config.yaml
model: "image classifier"
dataset: "retinal OCT scans (Kermany 2017)"
train_examples: 98430
image_size: 40
crop_scale_min: 0.7
horizontal_flip: true
translate: 0.06
color_jitter: 0.1
targets: ["finding"]
num_classes: 4
arch: "convnext"
isotropic: false
norm: "layernorm"
hidden_act: "star_relu"
mlp_ratio: 6
inner_norm: false
patch_size: [2, 2]
depths: [3, 3, 3]
widths: [96, 192, 384]
kernel_size: 7
mixing: "cutmix"
label_smoothing: 0.1
loss: "cross_entropy"
init: "torch_default"
residual_init: "none"
optimizer: "muon"
muon_scale: "original"
learning_rate: 0.035
momentum: 0.95
nesterov: true
orthogonalizer: "newton_schulz_5"
adamw_lr_other_params: 0.00084
max_steps: 10300
batch_size: 512
epochs: 53.6
lr_schedule: "cosine"
final_lr_fraction: 0
warmup_steps: 300
weight_decay: 0.006
adamw_weight_decay_other_params: 0.01
Rows from block 5 of a small image classifier, named by matrix and row number. Rows with one number belong to one neuron. Each number is 500 + 25 x the weight over its row's rms, rounded and kept within 0 to 999. All counts start at 0. Numbers have three digits each. After the name is the row's rms in percent of the matrix's.
After each neuron's rows are labels from the 100 images, of 14848, where the neuron reaches its highest value: "strongest on" is what is common among them; "colour at peak" is the nearest of a few named colours to the mean colour under the peak. Only what is clearly more common there than usual is listed. The data: retinal OCT scans (Kermany 2017). In brackets: how many of the 100.
# fc1: MLP up (model.blocks.5.mlp.fc1.weight, 1152x192), inputs 96-191
# fc2: MLP down (model.blocks.5.mlp.fc2.weight, 192x1152, transposed), outputs 96-191

fc1.619 123:456469491492461502504522524498499471470493501496506509521529498511519501515442547453487499478499474475521486498494471491499528458521492525491560513510520482508492478489482479537473514500509504500502501477528486485520458511544488506494513492457484521478552473471457537492506447493494477484
fc2.619 138:509515493487476554518532524501481490515478482479457448505520501475473509523510520431501492490487530446500517505507525516465488497534501520537517544464485502495471491485486500451476536502556517516489498522478538500492446436505459489476525497519479491492464492500522488438517519543472538479
strongest on: finding: normal (92)
colour at peak: grey (53)

fc1.263 007:546488505480500512498492523489516503516477501437505471474494503528531458477521491479520519508501505464459497522479513477493510506475519486527500456439465526516518478487474466537481462523514514495534514463510527478506547469500498478480532506479507472480521515541533451497470529504542460467
fc2.263 009:521524522499495530503497501539502527466526488508496533494528524503518521500475541477479490504520451540521513535480528495510459523512521493504538538533482465487452477474462504497464470507515519549469520491482514505524479464499506514502531528465502504544501432489499514499500541564525466480
strongest on: finding: normal (88)
colour at peak: grey (71)

fc1.238 197:496524494543516497500515511518504451452521484482533483503522520453491495512514516532540480526506439533484534499531497514502448505450513493509513466497512471478483510568487484534483526505524538529519565503492481481484422492497476519465509525509507490492564508506495485493495478525514473488
fc2.238 159:479496519513473552476508503534523496516509507513497471472525482476524523487548528494451508479504508510497507562508442508492494480482513496465512483509516520471489525503506473535484526561478491471496530508550492448483544496473542510502484489480480528517524499526498518460517455517522530477
strongest on: finding: drusen (85)
colour at peak: grey (80)

fc1.554 008:507535490514484506490521519447505490512494520516479535525517506489477487560502470500537520525496473469481508524492488468521526562446454490468466531493555499527538534520474516482474480523497501501513480480475525499461515469489498470460499490482527570469494514500466505469460510486474504501
fc2.554 008:517470491516507482506455467461536482500549503502489507515526506479480505514501527523495489505504466536498491536512512464503518458505487514494534545487516477487483506468476503530467492475561535527470489464524465468526524528503457524536466500537493517469460507484537504479528511516540491517
strongest on: finding: diabetic macular edema (85)
colour at peak: grey (62)

fc1.519 203:520481495558538527485488497495490485501514468496508499507529508486518557495446538506488489514495531536561524537507535507539482518490513513501438473504481505511507507526508508528488545512469479513523482538489499466477481533464514504515557507467498508495489461489505524449464487461533476455
fc2.519 204:483491498524522501525472498468490512506497528518518470498485496484529518512527487475524481489482488519503514489502484524516473535513442451473460529483485511493507499458446472535517527479541519505491454511508487516500535517471505509475475496501513490500466502497485464453510498487521523477
strongest on: finding: normal (95)
colour at peak: grey (88)

fc1.733 020:470534467480479509507482485500492468479503509468533509487498500455474504483511518470485507486498518558510573503505531515495503573491506484524470455493515469480501503463479465604480478498503543490477523502509491536483523511489484555536514536510511497547528503478531473501537485506468515556
fc2.733 020:445476499508489497523488485474450524468508480459521462509510488509501525496517475505505498580486477511492507500515463480538514530453506537496513504477482496501495503476499499481457482495476504515500522503539535545490503517503514533505509479516456490452522494510494531447484453497504476482
strongest on: finding: diabetic macular edema (93)
colour at peak: grey (51)

fc1.342 168:480492528534466463527471497513510473533465506489497527534494502561503505494520510482497502515494455515513512518477494497501467534494529523555479533514495525489471490509522445502482518468476471513508491483478507481450476535500541542458513460474497494481519542517482497503515506468508521470
fc2.342 188:523497492518501508504483473525544513476486480547484505501537515525503515531496521503508501506534484492493503490513484430403521524480525468487488514491511519516488496481500467547515505504526516430514521505538521547512521514537501498521509442474461468476504482525508527541490481514487456469
strongest on: finding: choroidal neovascularization (70)
colour at peak: grey (50)

fc1.247 212:580448492492511514494517470461491492468457482516499482469513518471504502527530478510538472492497483536522487528466511551456501449523545519481497516480473515531448482499533498544502517523499512508490469504538478464493492537475467507510478477485513531535523468473490495448528499539517514516
fc2.247 218:482479516466535444508498458479493544481496497488475472502505525480480502510507569527532465501518495457483547515482496515535475507493511448522524475524469500468446496510490501483526493495519501490518529540478498518512535532488487516460548516480530506526536508514495516463486495456500515522
strongest on: finding: normal (96)
colour at peak: white (43)

fc1.170 026:523556527477518493510506479511518502470495473531525464470510496479576465543516496537515546474520478474482514513467497488555520460538500482486515495513457497490506484474552511486492495540517492514520484504517547501456499499479502546504542496510518478475513480489449510500507495517484508506
fc2.170 029:499509497517497463497533498481484548488520511551519479521497530498526522501542499461501496515487529474492507452445503519497532501522516486492532486461496528484467523501522496492549499442534494501447502442482521497475483468489494473453529507540516497539507534510544457521508483492472543464
strongest on: finding: diabetic macular edema (84)
colour at peak: grey (49)

fc1.716 014:474499534495509506522507520542519537472532507525507470527508486505478494496468541506468515528484484480449513522498490511499484473467492516518539496520483505500531498511498495477506523461478488494517459497470498457470514499481401535476537481461504513500469532534459476498474495534566513492
fc2.716 014:500515499483478490523524551557543515496472501528446469513512472477543502482433497529484518520500514458459517512477491480451511502501528544533475504511514464538501494436560477484502504505519511500472480473508476498480493521506534503521475493503454523502505478535490558490530500448475506501
strongest on: finding: drusen (92)
colour at peak: grey (64)

fc1.481 113:494511463471568473510515497535501541528491472462549513464554480488507505458497516557492502499481517502530505482479494473436474503542535516471487528512511521530497489551516471506514472499445497537441505475524437478503507526492492489519523509476506501526448527519505484465485479504465519469
fc2.481 126:502497465494462478503522557528474441484493497456475507474531454507441528489510544511499523471504491479505515525493498494492511500509502514500505556508482500528553522528509539493474497525515486466482520508499485480536463507517481503543468500490503528493490512470499484526445522505511466495
strongest on: finding: normal (83)
colour at peak: grey (69)

fc1.200 020:526512547501482515521498481468517482470536500509491510455508484519481495463496502500502491510484523508485540541495455469482514497477516488533472489566494490492491504516508497518483515477484502469516524512500514496508501492522531514494498520556498459470512493469522519474501517509508487518
fc2.200 021:502511522500519496535540467518544464530487478507441528554479517489489521516458524474507494552484486467505488476480454512507470470473466519523489518546524496462521490499525489546484495479488480503527527515516514471502544460525535481536499491468432483461485484489435522484522467501525463488
strongest on: finding: choroidal neovascularization (99)
colour at peak: grey (84)

fc1.694 041:460516496532493512503458499479519508500460521506485505469516481501511457486505487499463477538500510522471497489539488517497513510492495520556462492519470434504528445490472478516515529502474508480475516522482527518501451513494486525536481502483510502515502487533508511504505485519535516535
fc2.694 037:531537527552480520487546523478507497499485471540482502467481528494488496515501523455498462502482490518558496508508427513506471488481485489513545519517502507492522465498485499531526527495538541472485476477526477534487466464501508491506460473521483436469494475503511523524525509501478484496
strongest on: finding: diabetic macular edema (89)
colour at peak: grey (51)

fc1.683 017:475480514513551528479498536495503535509527489529514523506486508554470523471516503533526540520488501528493540491519476519491478462506490519503497512485496523527471508508493485474456502506483466485510508471486464488503463506487533518499465450509477456465500492500498477515449514505503463526
fc2.683 018:519486485524500494501474458497508518572517501522520530505548509505516545491483521493487468497497539444485491546466540535466525477504453492506496536512469525507527492489501472470511493514478513475520471500513508508517502500519510482530535505474467498476526478468529496468482509507485451498
strongest on: finding: choroidal neovascularization (91)
colour at peak: grey (88)

fc1.198 021:524517525529544490498505510488479498517524516522509529531520531444515535470474503522530489518508517549500502499512521491513512472518507499489557474526515471534501545452506504535464523528439493515507479476487529506469518472480466524452497504520434481533509524549468475470520483525557499522
fc2.198 023:476508521516514482538479494450522517516516531506490535483519502517534528484481491486506478505502520483493491489500512485550504484518479521550496503489537416487532505498449478490534547518494497508489519501451451488502520521544527516532501527484536509487534517550507510483506476505500441490
strongest on: finding: normal (93)
colour at peak: grey (52)

fc1.531 167:526522530506502497457482498548510508514501545532486481533494462467496492466480516530526503497508486485552431485420501492508523455491485463475535492486512500500524504479509494487523494450504469489505559536492485485481479508504514527497495475502500534474537507485519503485542547498509528475
fc2.531 171:520502512515530526502479515537476509502528524494487514568466557491393477553517470504503541494541478461513515502488524475519499501556497554503509514489528486520514526493475512487475535475513482525455525538506505457492479508448498470496466466519517481468475498484512538512520475494505499539
strongest on: finding: normal (89)
colour at peak: grey (58)

fc1.578 011:531532483490525551480515480514482484497483444511495484519480500470504490534479491522482542481485531554503535471500530501571530505507481462476454516505445517531483481452475501517522478481529513469529524544490525509447510541511482501485470486526511498512479509461512465532486520487486504472
fc2.578 012:487501494519539463481515548509440504495473501495547509517491480513527550511492510533487563493458511513491436512480489535505454510495489485470499483455509520527478501491491531518477460513496521511502515539496547504492473511506482524487495501498513471499477460468505477508500503496503518486
strongest on: finding: diabetic macular edema (82)
colour at peak: grey (52)

fc1.606 073:469538482522527538507496517512439498520513452539566531515509526509489523491470546547520504509468478510489471498487499462489494492501530516510480534546503530516483508494463538502501475511490456502520460484462530467517499546471482496516546511482487494482477478473473492489493490498532458497
fc2.606 070:491532545495510471516517493523493498479489489510465462512483518474549485517479534474482502506540522481481479501499465518546464505467519478471462506444531525464510511494467533513556510475505493507488483520527499434515507523457521515486468472511483494524508475515496493462507474499526456492
strongest on: finding: drusen (68)
colour at peak: grey (82)

fc1.5 024:461506497500501490510492552480511487469505473543562496514477510519551543528530503488520464464454446497499539489489503476512524540467480516509511529507478486515508510443516540518542489498528488535531496483501514506521450482530490502481471512434471493463510511570528478481437490512460501489
fc2.5 028:518481465475505540494491516486513517461526546536476482514502505537494520489482521487480532539465475506523516530453483538477507512543499439469492521471534493492449481510487478522484481537527490501538531488534531465521465487465485436507486527497480518466494459507497509522520522477518504495
strongest on: finding: normal (99)
colour at peak: grey (85)

fc1.215 215:500505528453500493497490501509497482494525502464538509490539504463519590479500552538473497524521491499538502494462486492526479502516548513528467462464505527484475525503456492525488536501490479439516460494490520529526487527522492485520518500540490493490486515495502514510501515458482507505
fc2.215 194:530492513489478505523477520494479496468516488531499505526500449435516501462462514516547542471506516486491551523466490493534489515502464486519492478445523504516515507556511516494518484507482470521515491530507513519513490521495522453507480486521494480519502524489482453513516478492463504489
strongest on: finding: normal (92)
colour at peak: grey (76)

fc1.354 104:484513468500561492491479489496498507483488539516490504469473499525510515484499474517517503563499483482503516520479502533549498552479504518514495495536480479476490493488495491458516450470525479501523489513472534534506453535509508516508484519483488479472494509487500491477508520475505462509
fc2.354 107:505529501481483526487497443526493533528513501520503472523502515466495545497479541502450489509489548477452520512431497503512497480503462477502478525445497508514501520527511435556506530479504498465521516519487490493520515455468519530500512484487508476518477472501536507490505505501537482496
strongest on: finding: normal (94)
colour at peak: grey (84)

fc1.618 096:530501491507486553529518526508515486492501520493508534497486492485506510555512529533534469519520479478502490501513493503523487469506493501475467498538519533511527483547493458489509552548447467537493540486503512465499478483509464499482508532479514480479514575481460467458504504522505518514
fc2.618 090:442514517496515531458524546517547514502515523525505470503493498486493504524516487476476467496435543482528508486505526473505485476472529484494514491497538485496524518535502479498512474493483488442466490483515528426507536545551503500466488513523480483489502490485537533460489523496484526511
strongest on: finding: drusen (73)
colour at peak: grey (92)