config.yaml
crop_scale_min: 0.7
translate: 0.06
arch: "convnext"
norm: "layernorm"
inner_norm: false
adamw_lr_other_params: 0.00084
batch_size: 512
Rows from block 6, named by matrix and row number. Rows with one number belong to one neuron. Each number is 128 + 24 x the weight over its row's rms, rounded and kept within 0 to 255. All counts start at 0. Numbers have three digits each. After the name is the row's rms in percent of the matrix's.
# fc1: MLP up (model.blocks.6.mlp.fc1.weight, 2304x384), inputs 288-383
# fc2: MLP down (model.blocks.6.mlp.fc2.weight, 384x2304, transposed), outputs 288-383
fc1.231 159:144119137131115204146128139131113106149130121106160157124121136144118098123133151121101131149149132136120198104143119112156107121121117136154139147133128063199113113093161110117073132125102101114120097108138171145153156126123105165201112151147144149120168144101118136161129136120156166123
fc2.231 163:113146173127106128119117085101127171183140125119127164164142110124111065158111116139158136113108105144152132121151136147164103101141157112146173120158112150144145091161114108162107151105092174154124109158089106106154156130107163156123148139132092138089133115124140139089177087140130137133
fc1.232 151:192147108189144099120126106146151174088114104139141128147138125125140098088131145093081151109122124112099145123134173109126151152147093130082125104151134121110140173127143128130170149187127069095126138155171105158139114101137147135144130128158130086135134136141122136105156130087093150203
fc2.232 167:146157184086136066147112162111128118083137148067111133123138111135096148144105119116117131125135125098118134121083130137122110107187078130087129146155123127100073125075126119129140096149121163128093124070143144117120086111158141113126136126125125106154127104154084134093101125126178126106
fc1.233 017:116110119116165160122155181100128109120159100160097115104135108104168114129118101164084155157118101079121134140113149112138095147116113160088140155128168100099118161140108104117086109130141138114146059116166162131115177078168123126130090119126094165132121129138166115160058102139147129128
fc2.233 015:132126133144077116103151128138143113111121119094096197103130149132167141148159142173108135121105138086094142151115114149149101124139113100119161129128090111151137121141139124127075132157163092122145078142152110128144138131116132127106145132122149140132126111102124124160108079089108103120
fc1.234 007:096118096162101165134110112125132127125052068111109144105164104119118140117123115159095139154141084137089131140112121081085127145111127114127095094145074109125121140104161158191130153128128106137148130140104144143162122139156110140137146137123153181123137150132141129164151139128068131155
fc2.234 007:117167138144155134135118145161107117101120155163130173102166125106095175109153168129169165112114168136101147105200117109157134108140105107137143139115125118117163173100064092159116160140112083092161129165101183132125104164121103150130127129120146150151097128128113109111151133168182099137
fc1.235 011:165152114120128121158100114142096103079061169102114149145129073116085125145142139115186165175131135093088141117094145103099122138089122105153148129100118086123161130190134121178116142129125141147128108118125148112125150172117098138144144136176118147188105134093106119157111169110162140119
fc2.235 010:107095122143069154143162143115139138095154126114135123139093161131144141098114141139129101133144112136134118145147116133114105110126073133180157135116099155148109138156112167151105082125150132114119105142111106144127152123130194114142123116121157120135075116185173134153141166108144141131
fc1.236 197:110123118126150101129124128108198106107175101128084145130142077094157118137136129131082095075139111090134169089115104123119107107160151126151107144103154132140105123098127139114122102130201129090136173149101094082167125186153111107111118117175128127098110154155180151085137103096106112169
fc2.236 182:151119135149113106122146127119136098145110107131120169078104114142145144100118128130116127128165161071129151150154128101132090120111157121140139128104091147112096134117145108132115117104152103155134188133099161140078101115155087103083118121123140116134173137112140109114140097101152125172
fc1.237 008:102111138135145166120115083116153098145127130149140117127122149133164135121153130106117139102118112078169081113112157117129089122131089159142093154125164116094119118126170117153168112129123119171087121130141171121170114137147120138159129109085111116142113125150147129105129141090095115144
fc2.237 007:128136151124126106102170157143143148104138104123141149153088162161121156117121140108111129119156133132121104088138134178101131140146126130123112127157165104121146177155130154094153167108126143132076146118168092144161106148150121128132115114155138115149152093108122161125145153165081141146
fc1.238 055:110113100147149132149207151113108153128122143143117128108123182102112110122102173110102157134161110133111136136077147114123124157093076149128139100137124156224162126118152149123147112117129092140154138100135121135122150121134154140150193135145123098140120105139137133162167144154111109139
fc2.238 056:145177118163115177138083130149148150152117162136103136129113139111171160150135143147171110122117178139080142148141144132126105131125114065141132109114139105152096131120139144154165123093144104122125096083100104190095126158092154181161184135125110098165127161107126163125153147126105112145
fc1.239 007:129149141154149148130169078103138120092140147125112117140146154227143121147095115123140124128113136110112155149146136123116146125178149161157105165138147153125160103133159127121125117103132120123138164093096138107123111160117135176137108080133127082160152114114134134076136085115103146126
fc2.239 008:108133120134111153146123096157139128151074122106163107123140162115103169160152118121092102144155122155107147111139107121176106129120149130169137127098185103106123122088138124108095122123124119141112092116127103099124149154125147094092117100104131121106122131154138159148113148120103142057
fc1.240 047:157117108131111127121112092100153120110102099122145126110127145126139117165126150103144156110112128197113139135123141107131106148112109112142145145131147138166117151128099128131125159141084106120116129123123096116124140149145117169127132139142109140136130156119132159149143125108099143137
fc2.240 045:119077157122080135129157112095133185156144099144150143144072142109125149117127107138155112095176132138133117136131122113121103117167132114085092123131123123134133095102168111124160150090129153156100102133117153108128137141151122155125140166135124100149099149150081150109152135089119106108
fc1.241 032:141125183154129123142102105102091136112097119124127167129085170119106124117084115134150112106141127137130146120129087126124130121153125125112164126110148105146124138154104122116146116104126134093136115144123126128123139143121178149127143117145155076110102141081049136143154116135132121093
fc2.241 037:106113138055128177148109105137171123165140093141096176121093117156115144107067096145108142140115153142123146134127103124138102102124134168133091136129141108112121135160115146129088184136145130115135079141134151090108165149142141092108116123107147132162144122119107149103129166135106160144
fc1.242 112:160118117060115127092110091117127124159122175143137126085153090140101104122163100128099148144113142123127117110116164128105166126151133154149117118137117136131127125150150087137117136132165114127137136133129105103109160142127152157131154036144115110152100149137115139079161140129136084096
fc2.242 139:094106160173126096147090095114119109105124109117143182127145157112144126135134101169104118144166107147133143115116122109153147091108147150087164142136148124145112125145156087087139158172124121152139129101210146158091111119068108130088156108126147134151156148126090125137138104127134197124
fc1.243 031:135134124111113142113136115117155113103142104132118112138151137135131128129083120124138085100117120151168119153146118135104132091141142115133129128144106090134130102134138122130150085103113137145109090169122123151132107146125096114169120106143115155097079131144095142124093119155123122135
fc2.243 036:106097107143122130103144108139161112086091114138131163137156147101173098153134093193102141146131140088142121087135128122164137106148132136182144107086130130125162130143109118128118137092092108092126144139092132189142109122178087135092126166152110146111152152121144170122146152112100123082
fc1.244 092:140111177066101156123136163137107126144144119112138125107127077136144153114135145152172080143109140128125180139144154161151096155136131138098135143114136192098129120131125190109117130161122122115152166140146111106154174152095116138122108176124093105142104139137100155215119128112120112115
fc2.244 077:114124145181123150099154121152127162160100120152111178149147133119091112116130117130119199124120184128149089113122149123124147094092139141125130130125118117119111127119156152106147163085142107105112119099151126128130125141141082126177078088130110156118193140157142095107193129115088132137
fc1.245 059:133148132149162126145083138094137133182114140078183173157135138090154159125124123105141134149153094164157137119167130133075067144108111111129097127106183146137124142086129116108115148133145151116122116106122163156110113117104130149153164153164119149156175118147142145117175094145114159127
fc2.245 075:122101116094107139112177107129176138116164141134148150113152130110152106174150102153141132133154171152122125148130168101134151125142078132118127106117165137108121183142114151137091172146099151120164105141146130127166122096143139104144142160114140080121147147093144134099106089133110122125
fc1.246 020:112126127127098150110136115153157138152104132177144091099088163173150112149126068114131145132126131089171180135127089148092123174148121150122078155150149143124125088107145130114135128135098155109103180114151142144122063113132133139091151132123108109159172117172114123056108119110158114093
fc2.246 016:098137175116153069179112119126148137106125138141150150144150128126112146088108091094124147123094112118104177120152149155159091137115113100118107126100144150139120123130151087120106164117133134101093149101123109099097129121147145117153112150168138162147120148068161145135114128118075121115
fc1.247 015:121101139128128149140150146121121128091147094114148153163159127123139123121123122102106142100170100160102090142144121103136124143125142171122093105117112155104138145124176136162167115128120123133107058118154126121136119114141144116121139133126112151164109119101149121165122095158139133158
fc2.247 017:101136123181093160098123148108168143143159084050067161094134113126157175145138146116142090095117107131166140109144134166092114121150065086122139131151150100154127121160139133149129182129085144085094105113133152115128082159127116117183129174106127093112105101140135099118114145150137076164
fc1.248 019:167117127107144139119112170148116172135142092158134074133138087144157170134154128138102168169149164090166133135162120124110115134112104107140134150102134135113119121125122125164127124125145110130054085151151102134132120168168139100141118141154132149184119159159168131145111122151131142140
fc2.248 018:137115102153092153161129151121143112150156115147131140131176135142082116127130095120124103115128150107124142139092111134134170136130082087137131151136108098142125098122103150135117107179153137158161130121170126118135113151106145099118120154107154160118163117135143159174100125137121107113
fc1.249 142:075121106108109113100140136156118136132124162118082138144168163104128171174122135144131113147099091101119177161097139145128069141124138132157159130123130137161131125133083149129128087149079114116150161158153125077136114118116131118144140115125101121178102130081169139095122113096121142132
fc2.249 133:112114079076156139135128135089140172126070127154153123147128143130132107144164118126156087099136138149131096147124142115148136149148144103087142151123131115106133126142102111113139119139058189123096113151120088180154077129088098154111091155137096127113142152125157120128160178125133141106
fc1.250 053:137063154117146171106105086122143112141129105131131148181150163155153143136101098143150121141128131096157157128126113180124110178140095125130149115132145153166165124113133137127109106100120169106110178123104146156130126112083103158116172149141120072113131150129115154111135126124157160101
fc2.250 055:121125119080138089123129142099147093140085108166098123099071110142109131103137104169127160143097141126146143145122142105162153163110142184114105142106142154084121167107107139111130125083137151120123069154133127092115114087123119133144139095099126109125124118123083112151077082141152149138
fc1.251 014:120164164103108096104149110109122068124143127172146129098162115118127151097151091117131168154127108135159146114089158159099142147114139105110137163146195164110132076119121146115129128121131172131151143140146146150126130103078101124122096114112099078116137152140106112131147149131099081122
fc2.251 016:113117148159118115156165111154101137138114174085154141130151101084132123075142134101084160132157114198112101145129114175155098157146150152155171131151125109144144066097125142165139156130120104108111095130176100131140154126119144132113162134148135175157086091112126122146128177137141117129
fc1.252 007:129151096120159064095101152104138121135086112127175089136137129156141163076123105132186185125146164126133150131095132106080091131129123145148109163172109135101128116144115125121118094151111141116125073103100132129137100145137122108144152126161155151124080136154147128092103161125114109109
fc2.252 006:101162150074108118107121094152113153179117106156144139122137131148136107142116102112123117111117157128112090135146147134183144097138123123140138139145118089142089162125151163102120141096135140082101141144130110122114107189145135115101104115129115114135070166115178147139132144045083082109
fc1.253 050:138129119137141234108151122119161132111129100120134122101185161169120116138088100105134161145115110083126164133146130141090124135130122149153136167135123124137114121146165133141135090107101094151141146128162154136101137109156164153105144131101116104193113103140123096128123105131153114125
fc2.253 045:123114132117097119137130118137172120102123099155145157091107136108114133120158133105114120117080125115088142079110126168117135123135160142131151106102099109133141161186144102114147187147149113114123145101159107092129136133114115112090094113101120113089135125117170143176158120125169094135
fc1.254 173:162098154142104115120149132115129137119153108117071122147149127142112123089109130117131129106151076121174090153129096156126110179151181106111113142125074128149164117161120138113155152151137113149121122159138177101128116126131135143116153133123138123145128116137150076148145128141102135098
fc2.254 179:120127109104169148085171159117075185149189152096095128110121131140100097154165148109139144168132142162138127111121143108083091134120124150138160132136149142106144149137138114131132103109087134129140126117131119179116147182091130144124147172104173114117105139161138151150104223146127097145
fc1.255 071:118135172115128118151152133114134147082131116130110100112147112085112142121160162123112103134129089117123136104089129175092128111123136146157147143137096158113143096161128152143119113135140154190140144123096131154127123116157092135117122114123134170138141173127157145134162118124115107121
fc2.255 078:152111083097133181150180118054132132185122107099129159130117141134096161095125147127115153081164109164104125153138125112098156123110127141129137115140122145114100135135095138137127137153095150143182126122085114139106105144146152138123077108125108101135145139164144107108133144144111122130
fc1.256 016:142119137121114142132215133152142125095072106127116120143152147144079126115119136121114089153139099124110129086104150153162125124113146123105103116122144151116121147143076126157132160123119089131125156116082151118159118108103179170149135112089152090118103130125117157162176132154130130131
fc2.256 016:159107114091163121131117114162137094151109146142123160098105166119132158119098140131111152091152110143127144090126097176147177126103130161110128135144123129161122126158156112119122155110141143123119090108159173130087102145103107128134130130117157103142124146152136115129148156140089118108
fc1.257 153:129160153141124091088141137151126120107121120113109102111172151122072158112120084138135121138131133154141135129154120162133136156113149088179173139156126149105104139149105119114143108121101104120103184167135123101119163156132096165137136096107142119117093125118106132159110076157122096141
fc2.257 150:131132157134071115138117193119150115109148151139105146156161110143087148147139107140123127116108152140112098110096145185121049178119126087134093107181166117093141190103082120135115097131158153126130119120144115088123125129145129071096129105170130139080152157146112162151123118099106167149
fc1.258 081:105093170158126123130113089107113127165153144115116102108170135137186140127135144112124118115100133124112103124105126168105115068143119163127130095135150146123128131148144072098123133115128079134109103186151122107138081109129141162158131158123148145155131080158114166123142144129144097140
fc2.258 088:143115138135127106137160128125075093124140138116155108124115147129130148138111158085092121122075107134106146119143124132123099122167101146127176102123168084126126147149113151141153090137109114095154111144118148133146125087109146057120096118128161105153130159133112145150144127153118097143
fc1.259 111:161150167127138152112136114126141094127151157107094190097121144174136133098145138170136151138123179089091127157092111115157129134152152125138138106126108114148126106130111116077110124130145118153132129176129128142154134118121143092147165152138137160107146132129114117074141142117130101114
fc2.259 132:148104102145173098129077135143126142097155125110111124118141100097124071139109120136122098185128137165174117119153181111107110132111130124128111174108114124144067155129146113127151126119111160159120133111144133122119086096113136132136137161124119109139129142158129159111189081130109120121
fc1.260 007:166164113152136127117114109145145066142126130097131120181118130144125130148115111085155119116093140128138120116107059118128090131128101123136154106150163129115189132150140133124115153153149166136121095120118185138135146113107105153159142116146124128136081107123194131089112124136101130126
fc2.260 007:142138095122098151120130122126124122115150133097122097113162100141175119125117129138091110124127104133126149078117112119140125118128127139135161143097161135149155158096130140153104142105142092136125116125180112189105100128158152154121084120152115162146139154128110139175147074119162142105
fc1.261 026:159159139137154109103115148163122101169112114090139149163121113098120135091175112165141144097129135109185144088160157124117124097164139105174146132130157122098144123096096137101139123092092139122132139139117158151129146065116166135107123148132137165130103115133089118126091117113131150174
fc2.261 028:125114095169110076149173127110107110123134135136130145084139155136154105130124156099102108156103131148123104126143131148123115125151076125103093095136153150141103130070098113082116121109118114195110105118111113089146107157121156116086146156140103149120118156119186147138124084132121105111
fc1.262 033:107140120111109135124126107133069111144125105173100128167140139106150162146152151117122123125122153166136103121135129133138117092168121125131154149114118138148117176116098127089119131139094114168139099135128121076149138109106097121152123194152149144136133118142137112101149135121118109162
fc2.262 028:120117094135134160143140121150125129144115128162151081133134152132152152097045140139146109132109126128123136149111132123141155115131151142103102105181141107111152113101124133119097129103132102138095136073139121091172148127110100132101112164086140094139078157107120097101130123106100091139